Weights of a small autoregressive pixel model.
Training: adam_atan2 at rate 0.0014, 22200 steps, batches of 32.
Rows from block 7 of a small autoregressive pixel model, named by matrix and row number. Rows with one number belong to one neuron. Each number is 500 + 25 x the weight over its row's rms, rounded and kept within 0 to 999. All counts start at 0. Numbers have three digits each.
After each neuron's rows are labels from the 100 images, of 14976, where the neuron reaches its highest value: "responds to" is what is common among them. Only what is clearly more common there than usual is listed. The data: retinal OCT scans (Kermany 2017). In brackets: how many of the 100, against the usual share in percent.
# fc1: MLP up (model.blocks.7.mlp.fc1.weight, 768x384), inputs 0-95
# fc2: MLP down (model.blocks.7.mlp.fc2.weight, 384x768, transposed), outputs 0-95

fc1.445:503480514505537480488507504494508480479481508478500492514514487487526493489532487515512496500506479489517507511499518485503464511504526523465489505505465498494469450508502529535506478494475460504504441465485519483522494502500513505474518557484484521514495455483448473473505483507534522434
fc2.445:483503516532484500518515483418491538497493503533491480515464492495456513515509508511490492485517506513544516490551457471501523491509489517499488500513512516499491552494508509469495479487491533445465526541531490506510500498490498521517489472472487537466518527534526510507519530478508456520
responds to: finding: normal (81 vs 51.6)

fc1.185:504483503522497509493560498517491507510518546512499493498548470496471543504516493547503489480487497518466502494500500500519458507527525571504498546497459469471467503511481465535511542483518552514505471522518497511518473494481528483507486543483467490476484484495464467489499527514517476491
fc2.185:534499497544506512507470531491469577490501466531486515486489507508503473505504516441493472529501502492511476497501493546459501450571501497482487474516514511503500487527498501486503492501498465522477528463485488485472579542504502495532501477505513499512457500495521527477502508463498535514
responds to: finding: diabetic macular edema (29 vs 11.7)

fc1.711:534440475554459483515527521475488489525538494495498496532472492493467459529549545484501504492473471445523492486523474497477460506500531477471519543504544478523539472477504484547543477497473480499481488483480570497491510497533493533482563518525487529491501494459472486541510479505483526476
fc2.711:444513516495478492510533548508539508451521524515551452481516528477469523469504478544524486479532524501488504466472496484507476494501527483521516520548499467471480549496536474529479544493496548497483477515496499505515497516461501478499476527488476502506500528566527524530485526491526512475
responds to: finding: normal (81 vs 51.6)

fc1.107:478518449483487532528513478493492499488487504491516478481439515479466469475464481510520449466499491510517519462537479499507498508512558534518524559472526528489460486550484501518516507518464543520473483477496545507475494517500501511532485508475448524476520517464522455542512516485526498525
fc2.107:504499486515506524484488497467510534497506483511488486514464486497507452528485531500472515476522466492536536464482491490506534470482452482482499454520485474509527512502520511464474520513504503499521516487502513498494520499519507523509500503471558553468480494535531522541511463518497514524
responds to: finding: choroidal neovascularization (74 vs 29.4)

fc1.672:495471488521488499472540471518493486460430521463516524460497475496440471502463486463532458473471524453547482512492496496489487518500505551491503502493484488509462497472467487478508474517475537493480499493509499497481470520521498493513520489525508480501503538516486483500522478518480476516
fc2.672:508494513476538476468548493520447467487484497496529493452506493530508511442519545450507548472489485460507516492526546546498496504483541485511511454514491496505519507485517527518494523483515438444554492466504496499497519489458545464490503533492493494531493472459488488538472469499504532499
responds to: finding: choroidal neovascularization (90 vs 29.4)

fc1.649:520484506485455531547531511487521485487503519470540484558530476512440477542523487488507488486483482491484500515531473470493467504509481518516519558506492488478500498513475447492519503526481513503481498513441515495487491496501536532514509579497489531489506489535517494524553526510456505504
fc2.649:480549499537521503467502488504458539467485485503495497456531502478474502481485503520475485525511498518498514462488447514494503439528519497443511496466485518515476510556478491499532462497516546572497508464525492551495537522499477482475479482455496514469462473492520500462487505473535494519
responds to: finding: choroidal neovascularization (65 vs 29.4)

fc1.182:492506482517485511484472501505507516430507528542485496534489489520509536493541488500524468493535483518473509496453508506469502517526528539514512545507456504480473499508506495541520474516476495493461498517499472474527502557468497487497457500499505523468502489515508508510481506546523526502
fc2.182:503470528512504490502485535474465541489501479526502512523545489514487484517461496458467489502465496465536472495479481487492535475506484458485517471500530504501524460485484507468426479487525526512495512498502513494502525454504482530492555442497505464517491512465490519502477507496496544524
responds to: finding: diabetic macular edema (41 vs 11.7)

fc1.341:517461483523487461496506468482527474478517473522476467468474496554481524504478521513484508464507497496504527477513488465473493533484501495489521524427527472480507489510446495556484466519510483516457517530464501493524489514505492486478479528486530552465519499491475487582516502497499501505
fc2.341:531465500461479476563487506560511467481525516517476512527526518503497530513516492518490481509522519502483503448471521460525513477486520489521516526469495467461515456532491485533473561526519470480512499552459522491520450497528506550501496518512491469499512568478467484498509470547502502515
responds to: finding: choroidal neovascularization (61 vs 29.4); finding: diabetic macular edema (29 vs 11.7)

fc1.337:517466525535527472505515491469469495506474517501484473479537506495512528526510504519503464517498466518492488498488489467518496521467563533444485497496478513515466515520485528516488456503481500516541459523515526471514498492492515482479525525475493515541506535503477478484475490483529501487
fc2.337:478552530535467537491514490481510517507484495503502482517492483498491473492483524503503498485502489489494550536513500451511535498489465510540537516505526528484527553486489493501516516488485505500505491563523458490491502475491490494479487481507516512473510491474509538509476510476474457531
responds to: finding: normal (84 vs 51.6)

fc1.473:483528475487506477495530494508530492528482523499499510517505492508490495528509517534506500511492495463485479527500443454485480520486543488493520551494473431460494504523488506524483512485500526507491486511479507530529493498489494509546520470545492490534497500506455468504508467515532510515
fc2.473:501492549443495520458504499515494524490535472465484538520535497523501522534461521495460477552489528522498529487503534503453512504484461532489526475477540496487519455483480509478494492523485508535492503495472495458510455458503504510467526511514499448473518482503445526472482494530509538491
responds to: finding: normal (80 vs 51.6)

fc1.427:481474486508484511485522513508524488478532517516478473495520498478486542487518461518492474469539501511488498525501493496520496514512524564488476504486485518492452499494522482552507467499518505513480490481513481497517483564490504467480494490459458519503509467517491496522488518492553492462
fc2.427:516494503477512506518507501493504496505461465485514527512463506486500464508492565513505504518497508454510483493515470565449488494517484487493507492521517467513521488495482500468493498496510520508493511468493500500513543453480519542545573481548517484506493521478455496507511512528481534514
responds to: finding: normal (84 vs 51.6)

fc1.690:498518515501531516518511492495528485508524466542471534530520515473484525508512509516484485501503512526493517520496497508516472503492477509514471526514459465472514479483533483523517464525538477524519500509510473501506513515507471520490521526486472508487501528494509461475508512463539516497
fc2.690:480516499466474509450491436585430492505500510472496493495469500484513499539478519523500543508508525494469529475522508558499536465505499516529521456469504502521520509499525484528508546467491462435495494469461520500511471480534488522531507508526477465518518526473489483512491516502520487490
responds to: finding: choroidal neovascularization (61 vs 29.4); finding: diabetic macular edema (31 vs 11.7)

fc1.728:526524500496502514453495517509487482482502509540507516502510480497502525488508516517503495497539490484537511501462474496439479515471477507507486522481530467463440542522483496493501468490471503530491484480493533484529522525458496523480536491515528515448506467524519482476540484495490519541
fc2.728:512491485540509503483482461455468523518534493497497491453487500505521489517462475493495486506480482502554539482532522476516471428531491501490475508507525554521449499498473503488474484534479482554491480500517520499473516505528444484526456484498527546471452513515505492478525502500560473481
responds to: finding: choroidal neovascularization (61 vs 29.4)

fc1.602:524524495549475500528516489512485488492459501502485487474462455482533495474498480513497515513491494456474511499514466497463471518488506523491509507490464443487511507471514503484558517514532540478495475542472508469493504529452525494524534508480464499517503512493497543481544507504528491535
fc2.602:537531486454524444508490476529458511529475497444515507507447483483523481463460524486473513533498547490516455456482503518486513467466497491498537433506481460502516510497547478469525488496510509477499497460496516484480478480482444504515533498478489484517525502459467509509510512488483472467
responds to: finding: choroidal neovascularization (66 vs 29.4); finding: diabetic macular edema (32 vs 11.7)

fc1.408:498497502550540482469540522515496499525492462522504493526475515514445532481492568520468470517472496470466503529468487502497476509505539479452487466500513462491472527474504535537510429477505492513507503453531472506529496526507471488508513497491524531469517465461491485513484506495498480518
fc2.408:495519512485470534421511460538479531505485507485528505474483503527510465527491500504511521516479479464460498448501450504500479471505498511508515451543488508497501499511510529496523534479502488508523526482568502492500501465526506516497483491478512493487496528506482532489480507492507508545
responds to: finding: normal (80 vs 51.6)

fc1.616:478481518469511506489518506536529478503482479502483491534522532518474523504524548527528497518527529530512511501446491492481517534475515514459502493486510502504516532514499495563541488485471493514513511501516482496517484530525546513473506555498509494523488476494519505464481527460501498495
fc2.616:510523514491484512513494484493486482528471457532502540491478442514500440517486483496442527505466492478466490529500484491487488492479465520483533465527493493520548477511491496451486545497549477488500507518484498494490527471512480520505521487492530509482503496515467529475485484497463490518
responds to: finding: normal (80 vs 51.6)

fc1.472:514481491497515503498496494479504511493479469548521533537499464490515480459507525532468478506481483496520541531513461494471494515548537552477517535486496475495470482509488508501539514438560509535498517467525457485540503523502534502497511496473500518487500517499495526523512519496554514520
fc2.472:519472510484501541495508529451522512524491500443467536487523501478511466494502507494489509520499498526497481546549516477513513405478462512541488472454517516513515501513479490472484446544520516500492478519479529496490514460495504548508540490497495476532476463506477495505471478478504489485
responds to: finding: diabetic macular edema (32 vs 11.7)

fc1.735:517500494518458508504453498471481497527453478520510501506473518433500459517505515537536507505498506548512501477488501508497498495540520528455553534481537496551506502537514503505533519517492536517418490485506518526492525489501504508501486509519572537486508524515524473501507490509509496508
fc2.735:499514496574489507482498483461495559510525490505499507463527508502484500496487452525494497478539467530484490512517490503517540367532508528501463482492475493483493522486539490508505492506501467486513504483485477529512554519504505516521479473452509520488457475530521529515463513490538503460
responds to: finding: choroidal neovascularization (80 vs 29.4)

fc1.205:502540506460533490503469531500594476546490497477533494501500474530464530478530498506494476484505518522497467509462492473449514528499448513512521509522493478473482498526531516532474506521498561509479503494484504507459491522458480520522457517486484507478496439507443455477519524523459523510
fc2.205:493514521494511498474470478547441505467498509492514526496515519524499492482513495460496518520474528467516497451506528538477506514499483503511495462536523518508512486531543520515517507466499446467466524472495532484489496501496493527480509521521474487473536536479507513459506518550486486487
responds to: finding: normal (80 vs 51.6)

fc1.27:553506523518491499513475525504549500518468481492517515511517474460463507456515508527467482486495511492485461517501500514455475510526511484473516514497521461479485497514520469511498472505518502544496521518506510520501536502483533523480502501505519496468493501507459515490542504505482494502
fc2.27:534476498512509499499533481502468547540537501432555468446515543529530486490500483515507537507500498463489507496514532504533492379522496517534499480501541497511487522496500536486530513501485457477489483503490510475462513479485467483511469510483489517506425500487509513511465522461502483497
responds to: finding: diabetic macular edema (29 vs 11.7)

fc1.461:473499497541458475495495520480551499510520517532495516508556473482483498491517480507506506510498483507440509514496497481498514511528544549502491547483481491460496479520492485532528546487499489517493514501512533517473492485485498559465512506484511509488514530482464480501547484497462488511
fc2.461:480518473536518544471467485473467562494508491523513504510503445520503505481501501482509471459508468539484551563481535492474497485500491502489511494491498504512498524549458502481554463510481526493504496455489492486480518547525480491473460480461516518459486475524555496502462501512511530478
responds to: finding: choroidal neovascularization (63 vs 29.4)

fc1.252:503525501552522525510489538482517480508489506520502517467469484517497467514497513502506481530523508480460521509449499478476511507502501465476502501514513512542469506490505559526500500511491498529486490471465545519498475562467482478511460491480523516478516505508518508499510465493498537505
fc2.252:428510507512482520505490512487475522498502484507517511572555472483498515503483494510494500478484502539512505490520521515483522547499497513524469518506510520485487503470528473512468499496514490520490524494503424521492534511519504493516474477513522509491463520505503531507470550513507529515
responds to: finding: normal (83 vs 51.6)

fc1.559:494463531510463520502508558517531483462513522519514480503499494537466497497499521494470499475548495461536465534470473504500488491537477513510528530532535479459460528458497532488498503518486514521457507498458484496514495479518533545465508479532469480490521474492499463502547508530500518506
fc2.559:497458494479510529514500490505490476522479519495511500550506492466526481462513494514523502511483505559491499480507563517528525482483522529510463486473510552511505485544461503511507468493514497514493479519491498504491524517493528488528464525487537512527492528468493484520530498446502472528
responds to: finding: normal (88 vs 51.6)

fc1.165:530533489479511513513488495497565499506486516535529515530498500536488526474512518470523481523502507503486459484482479480485525517479484506519469519565484433476531509519533519504503506522492508502472488488503478506486515540440511517564496500511496495517514497508505495467527477513485482539
fc2.165:558521529495523516503505459518482518525468525417510523518508517481447525471473482484516535563481564521493410439495447511483498508480513530537527482521483480445508511483506473461532493503503545503453502511527498490444499503469496524562498526488485463500458502509503525460540529511455463488
responds to: finding: diabetic macular edema (41 vs 11.7)

fc1.327:474514569505503530487471498495530488485543472541454488541459495484485555487505507511485531504510503523484513490479483464516494504495460529492487519504535484504531550521520493560494502491531519537483483535487468541527528488498457491508487543479528520434521493497494523512498534518479505539
fc2.327:502443452551544497467481463464511509481525490517478498495481532501506459516498522490497475495531470541515499479501526494495520436500463484472501490506476504527496459511507525506537483514506506502483512445496501501515517523530523552560533496481513523500512487496499480499465450521525493464
responds to: finding: choroidal neovascularization (64 vs 29.4)

fc1.370:528519484527502496463465535486506488466551507518443557529517520501505540459518517499460491545483452529515539553466506502511517504525495527471495464464523506475457464533505516489524495467532434518486488486495514477535490486513541490518490474480485509496546507477475510490514491493520510477
fc2.370:486496514445488501522509437503519491550462507501505532516494472468516474513466515486501500482478503510483511456516539515502487535479472467514491491544510523518528466497422487519494488492502495505542509489476510515501491518513510517484508524509515469502457501480489502522478511510510497523
responds to: finding: normal (84 vs 51.6)

fc1.152:478510478472505533505544528506486493523511544526541457508561510464482525498495496506524477465525497524490471515457522477503510521494529528502506525499481472472483516495511507536487505504475485504526464487487503503521469520489566465437494549458478493508498473492446480525485521503539503469
fc2.152:509496544533477503499495507484480518489503442543454484511474496511496484526511506467468508529473497473562490490520468532486498484530495503495506495526542477505518484493495502500495502454495523472489558496510472485477548483504469533545504490520512504520505507518516566453501512485471495534
responds to: finding: normal (95 vs 51.6)