Weights of a small autoregressive pixel model.
Data: trained on retinal OCT scans (Kermany 2017), 98430 training examples, 7.2 epochs.
Rows from block 2 of a small autoregressive pixel model, named by matrix and row number. Rows with one number belong to one neuron. Each number is 500 + 50 x the weight over its row's rms, rounded and kept within 0 to 999. All counts start at 0. Numbers have three digits each. After the name is the row's rms in percent of the matrix's.
After each neuron's rows are labels from the 100 images, of 14976, where the neuron reaches its highest value: "responds to" is what is common among them. Only what is clearly more common there than usual is listed. The data: retinal OCT scans (Kermany 2017).
# fc1: MLP up (model.blocks.2.mlp.fc1.weight, 768x384), inputs 128-255
# fc2: MLP down (model.blocks.2.mlp.fc2.weight, 384x768, transposed), outputs 128-255

fc1.517 097:447553539359536520412507553471543484508502501502459527487443399408463388467531503479539479523523476556523553502479543508472401517509448491545603485616463424534499468508542546530527440522479500452615492500533342578502417542551503445579416535434560486499534492523359435517516504444526413493450449598497538491521495501523426502584544488551466555445511499462621465531523503474471555489526
fc2.517 097:571423518460512485467456509548425498429464570490576461515521578471608514513457351490570508450516511465495449439463484469447507448536498503551462516507493478575522567390468453595522538586487520425536496561582461533488539514495463552571435519536509488404431521533448601494477461481509549529490527540539524511461479594522508541516567489486497503475468471412499450503501493515507538446452
responds to: finding: choroidal neovascularization

fc1.485 104:454542401439386587481558486462499405461498502467537482505558518476479433476539460407480565522471470542484563502554547553456475485438485584470543496536400439544530468527494563528493503541551514522493514521507425434520484466557565505521450489563535454492514380433553318425481455410486431536462547511458512542515526559564435510579562456505529488530461474477578503499508570445463588543492
fc2.485 107:533466518572539475438472466583561458534444501566609533581467506444520536458469520463471549469476490423532504483480554535531489507513511511526443449507603522500560545562503348483463542469527488454501525509457541545530438496530502476538450566417447521483523537626509568511562620575470526502459400495507552459540511470497467511479571501520541534539507441502541491469512493601531546483524
responds to: finding: diabetic macular edema

fc1.3 117:509480500562449514526449442532427554493478560471426392545501571525386505480426486547428459537457507453528572421523481622470470504490510516443539544507482482578462456493388467572524509423546486519472493579565450480452454469535488394522392504458480480475549533405588486462473539482606470494429535488454524472539453488470493464474467535520506494494549509529570498419452475459417469476495
fc2.3 120:502563510513418440506535481424409621524481463436389580453467510513530453544434593492506475495510509471524399509582554548453510486494462483565408444516528526493447554619526506440554559540526563505425467533482530442439553479523466588496494525528567486498424540454515482496575551455375541483566485403507420551468530570525588491535449566522500514540514489525554505447538489519528448390560
responds to: finding: diabetic macular edema

fc1.452 122:466469460417427536394463462501492534490471472551473457549468498513431523513418534562526562553525482448494538502386493545485440550505564467415557389519527443526592548374449460614545527451551510491506473489565474465529563483455651393383378454531458526489565385428518507504504545372458493503469402470481518489523544472517491463519515465446526380492490625553507519472425489455368514574513
fc2.452 128:541513453472558499424522505494478501523565457517437573532492402561445509550445628530549473481552508458492507600529535577489444498521540488524479593504503547503440387591591547577512469530468543473501484407493496465431394506521425522411491486472455515589480558473501474553569490575493422540485506503520487440525488501500470529545431462541453392508500579507483482497532467529497538562481
responds to: finding: normal

fc1.5 107:566515476377525536462480433482543548506450355542414496520421448485379411443513523467497518532567476536481586527442534427452389539519494444490496477505453462474566525448490539574478472438515646494508539441484441559421450491521493559452445427538490476481462605437535459427538508482501468541443498519548515515586443495519500420517491371554486450436496547640511505516457480488506453614527
fc2.5 105:585469590527492520527550522539521573471493583444475548464468503497521541502525487443503487500457428442513443461535442440603584510596557487495476464421471530515418510462478476465503522438548470475543444542520422505499583536525478486499467553501564604498485493569520609501474497444531508487510441452516493437472462559430536632507455553539542617486466460475509426527534405516542471524557
responds to: finding: diabetic macular edema

fc1.195 106:593607499386518461499516535538477563418503452462449441499512553515427457447503533466446471550523423521478598497642402458464405558493493467377522464525509458557462554472446527594501459474488511519501503494531506451461429545533461451460490564450498473529452512397510437392557522393479411560498529476470552553562423520518469406440517477497556477396457490597544488490445447501456480623452
fc2.195 105:486488513545419579385466502565535595504482556446416530564475501512570516584511532436475474405493505428571463516480554533513581474570435495570486482468510458492478534615511468404549528573531557494385507457499485531455525536555666463476471492571545442479510521552497456505536500438518548511451460417483414513534613604423528492532509413446460509503497489515549465501530502508530557421508
responds to: finding: diabetic macular edema

fc1.699 105:479501502524411486636502486462520489506420522605416431430581466475468527526451527474495521519492486473530574550568561543530452540536453520442500494561524497575592414469413462450453550531510462490519498523563489491461421491551466501532416489485468444530580521505596472466556566534498447479443557499578511493521598410592463477488474584597498487508561459477527553468481468433532439451466
fc2.699 101:487443590451472573416508493519480519493484560561585433585408441424533500505442431439528499456465564495436466485447498580494456482579454514522506456452387502482468501505499527640543478530495526521486596514455553503524542500463490417469454534562559450447434468489527520497489419446609436465515473505433488569558330564509447474537509432469467506535584448529449465479504544481508573491583
responds to: finding: choroidal neovascularization

fc1.521 115:447617577463490608499462472500507385473413505565475441590545473480528464523460558463463510542490439392594462474425550564471400554548497524473531461513428467518454521500498525597522538518533507537549455479544494556456536446563527464494481565410475555459467593389590505491484508585514474476443487504514511515471468470476483475512529499534543538501473450467600528455384534484458539456370
fc2.521 120:429509535531481458432466529437568507478479502468522490469568439572498479447463551486468569564596421549532493508446569463452523525480543499510523500532501483567468500565428501458471507574526475539525469417472480616468514573616463477466431498450454532457456532497482562506409600512389497489438472525417426584398568486436537482493456551525477592445405505479478513566460492557544497497487
responds to: finding: choroidal neovascularization

fc1.491 098:384441505503462503470423469470545520509431551484513532538486387549483591452476510494493510565481480471571530462431574526605441497418448541485547510459509453623613508486504465517437401517610509604485471566491460575497500487500534440517469528545524540485607505509513465453503591524421463508477506472495493431535640555572449500493529463480490560484557456542521575482499547552459633495473
fc2.491 097:535455546532520536539544459522570460428476462540413453458594517401471536524543626475543545556475501501473516544448536545492511453492444505596510453461480528434412513559559624554452546604547455564458484473419509491487479511525483522435568476504482485476401453542519561463466452560571525519530511451566500514472457395487512482491456537569495546480494473365547477483617405427568471419487
responds to: finding: diabetic macular edema

fc1.298 102:530421408485501474452554510489490376573464495485509462543408571449430516438520450495558548524448480603559407428486531435531505539418472569546524510569458538449526428545445416524485444501477585478599506502509483518437416496545435537564573578479543498582408527494496452437425455479483364469491518559543685521497420530494410455513429481454464560483465522593474439543483540428490543538554
fc2.298 105:496520447473444453466399508550483505386521489569501496496507518501515490609542571488451448523618514446469571603452528544504453464492480392474512556506471518486674560484530548472524521558514460502475451527542550471495567453519479498486508501589375463438565450498536470570494527547474568501499490490394414438490468523569506598467625488515488497464598505474595505506492483575465508501485
responds to: finding: normal

fc1.320 110:534551534409605558458475502444524401489476466486506462489428416512550458402472508478527462550519372522524504503468538500496445532481431422469541490525386441553437581459447538540529459519585519511565519433485456556465435489572515491473438468471587570493502460375360468386459573473528451453451443560450562553481457519505450485592503541546568527444508470497634565480389525513447538421475
fc2.320 113:583564513460503545482489596418485561392507560365490438401592538490579492520425351494516480528497469484512509502510600575557532513494428462523522556479528487544515525535487436454588520552503524476497508428491532521479484554536516533478465478503572437491484527490499530535481519518465589522417488447531404595491545554436567487502550503405483498395428418371549477517510436493491567375480
responds to: finding: choroidal neovascularization

fc1.206 112:455448602471510582600480553579553412459505493605537440544504529444408551453554478400456475545430400479498567497551569515504513497461497533413498503605383448477534494480449417391484519426546428564525595508588470530473477498552537482482464590539465416479555509419513358500476536476549499500452454529558506510519462557556459500492580491453534484447507475531547486547475511504425562481460
fc2.206 134:476478565462465491533456432517483490517499457491506477433546523478541564575481480463493472527528462423528448604536614509536489514470469397430458514462481527531440511537444563460486579563547426497472462533525383585548524492554545510539491513543491428426499468446525503516508582518448500511446515494542496530614564572403555574511509589561490446476527434438552565564518460486404500483491
responds to: finding: diabetic macular edema

fc1.742 101:490442565500388515487463498541460494502407542558472527502490415509540526496387493504507478525419489361516481488556566532564449556479413525505559513515487485533495592452349464561504516461492476512549520573486363561499527545492520405540456483511527458471573535488498490487459542542496474483413457560526552504542453423452467502515495496533452503501464470553490569538466484490494529471519
fc2.742 103:486566442441540405498563528442440566533486504403523435467406489472442516482558525443476466513509462535503443473573530542431438533457416582550422446439545588440531414576632525488505450524553536550494485581503530437483480509441388538525465488485592449545436463566634520476530580528464475472586505462427497530483572577479531529557601540478594466519458478384420452426458492467501532421478
responds to: finding: diabetic macular edema

fc1.178 100:442465475501383559501477499511529465475515559482508410526494514473501491472547455396511531519439446517356567528530507530520493482464477578512503533549440449504511543390492531514495456436511395534523515563511479487572582516615556542524447503573449450458540456519515421448515460468606489523490546506437476521456518524571460545515625448495487460496503399471539534510544470474503590412533
fc2.178 100:463539537513487504505446508521471509573476535515553555575463515538509583511461493519430480474539501452594385500458467508504519518435529453543463492507603579552515467553534426392508558528399437482530465483588493557460408495482529518498541523431561443470415500545533565520519504417433417486472536504483494512517498538429484530493503481526450401597555484472460431547523515559487495491532
responds to: finding: diabetic macular edema

fc1.31 093:487459483440517513418524495475491429500479567528522473553515441517381507466405551559443431504503468417593449493458583561436464592505430585487539428512448541489554569528508529566547451506506561555573516487576402533545461489473564519480438474583523530436449529415567407511559497502505471442487466506490540573510525560539500503515447459500597514428571487510558462483385487502390562475554
fc2.31 092:513386517549569517497598496492517580467509571509520434487383407508600533439522430424582520365493478431482450511488430535532457478546448559435438511352474499468518567552423522523469567383513481448549464530536499536476542518475443543508478542600506539474427495573519528446496514510507457566568506440501504492503432479433472585491459615540542461482472518490477524503485506508594509413473
responds to: finding: choroidal neovascularization

fc1.111 105:436456438368503553548392471496532517527486549538479535535493457466503464518513557357406435545451477534504524426413482508527497480516448451422492444490478446564539496423532500509406434430596503585461466479548479619460483467539529468580447563550438497533526528436462468518393535475504481495477405442444481488541574526510480368489567558442476540448523456497608482443516510543490479528452
fc2.111 106:538462519607448398489580498465411584493520544469458486445522452639531550459495436513511481460539582513448429429665463495498544497474573507536549496528535501491428412493567528457537516553526458531445562447491507450527542410500491515529433458422538414574584582522500527524508559472455553488471576511534482490530516562452445540532414521439462450513431571496489569463540527495529523458509
responds to: finding: diabetic macular edema

fc1.406 112:530570514428538493486528501519540471549524530572475481519494385519453454478468509556420549503507483567493456471481450476518462528395483456456490474527503458530524405429412575525451448425525472622512497495533488574515510508424589474471449434516411409477545558510504482577438537498533428484478447493518547555475487473503475507496479508479514493491511575550479439536491447580467596555506
fc2.406 108:432438480516480494494457543492481456427486468461498551481510622464512478552488579411493475417536478419499517581544552572520512464571537479473437515512480514559517565560579394553463496538500521554495498510549477420468490520576454521534553599511580595486439504474426539452567532453517562496438506460449470450537532537508508474434524572492512464459551431426504592475504580407572481432544
responds to: finding: normal

fc1.26 103:516595549417517477490426517497450473484511495558519518402525479454507517378479491548580508524554472409413530477573534475521419500455425432552513463581516487528511572349534562503470447590536496507545518532460470487534523455519470488426512562513522481491469512479483465449603600571433527478564494511506522476555396475507487505513512426541544506439511431565618545542520407471531547486462
fc2.26 100:582531405483476423520619437526462501565563542493437400493396492507508563516453367502484569480448530613506458369470435491512516498510476487416494461468525473500569494468525534474487460479495503584497516585549529487558414465433468502580520533445537533486547490479613552530551536346505467434518473502515505539387531553541573476583505491418514425506568508500448496521524672485405552516512
responds to: finding: normal

fc1.427 103:484474508466462473469530498474505407561328467568374388456453474423556538537416509529493519524555466556477469506557480466497421533531409445550530511579435565453562570497543394502513497525484465498570516517550477536474454479543417542574444550513493458478518586513595462551524497522458481454405562574532537520445555423554432518536519470599549446490548529474469512555461524438406556541545
fc2.427 109:572507611586440509553501482492558569442490595511581470473540508470484527504509466491605468597497413374495442527467672505557463534541477416520495521523500514478485499571459451457587586518436483463544519514497542522491525588632438539488465511562540421501460540492478486507550515474566536477513571488594503583579405516540449535515497521522488527424519532478550493472498468552471487521466
responds to: finding: diabetic macular edema

fc1.333 120:474589518416439559403484534492449471522475554523476519553475528468569507528395486533464487535531471496476535420455451562461393524575510521476491492524490495618527517525519519592532520526532479453512548557543493534452438514556482424434494580483551538553551492425542459412555501387501473432433494473498514484569527480454460424453520498498509514522539546525541529439407416397398540617529
fc2.333 115:474465438513555415537484498497536485552520501607546533541550507530491484516505561434429525443504549613496519448560467534514505556505544439525578492407513486444502429464524560497389378473479476562495477500482509475484423520459566514506502464462441451539517521506594533545551521493504533502495473531491447481468510523469470513541464432514486555549471519582454447556488614546505472548536
responds to: finding: normal

fc1.520 099:448598476449424529494534536439468448462535472531556441565493568498517440527393503568491564569473434488476535515507425566435438504545547618474485482528476444492558533502519549530532525472487459493488498547558492524541484564505539411554504469556480544528560441425488427545502469381543429390375397455482512368480452451547465500526524472468499468447565547497470521464478377415442534547406
fc2.520 104:504419433506506463606507543493480540519528522515595491527624477523565453480536478467492548507475520575468507488482450497575533518488530514496510492490490488415477506378533567524439441432492374530464494512371451410608471503505535536469550506477545553520503424544498530532498493470497559490552415517500439574473534414517506464534489483515476468480466429451467521502465483535539388460608
responds to: finding: normal

fc1.725 119:459557427452431532482507493592483499362498460503461520439568522509484517519518533501401474510530482494394496576470476574555494445519500553440485503521470549425511540509556526527453504502536604490506543499451458374588544499544582479560503532548584478451430391387591471493525514485585497507540508516476537464526546529507484496465529274398534513523509457491581570473487496386499564542468
fc2.725 118:476483567576431532497496580545531517458553590575646573496525525535508521486520467436491500416535557497465513418483420495423511514564551468503417428403531474500488455491570470500460521447507459547453584470419501375531533510439503473564540471525492546471379408488501461494510538514541578486496521505517462445455482501528462530457545502421496514566562523511488569493523698529543538504553
responds to: finding: normal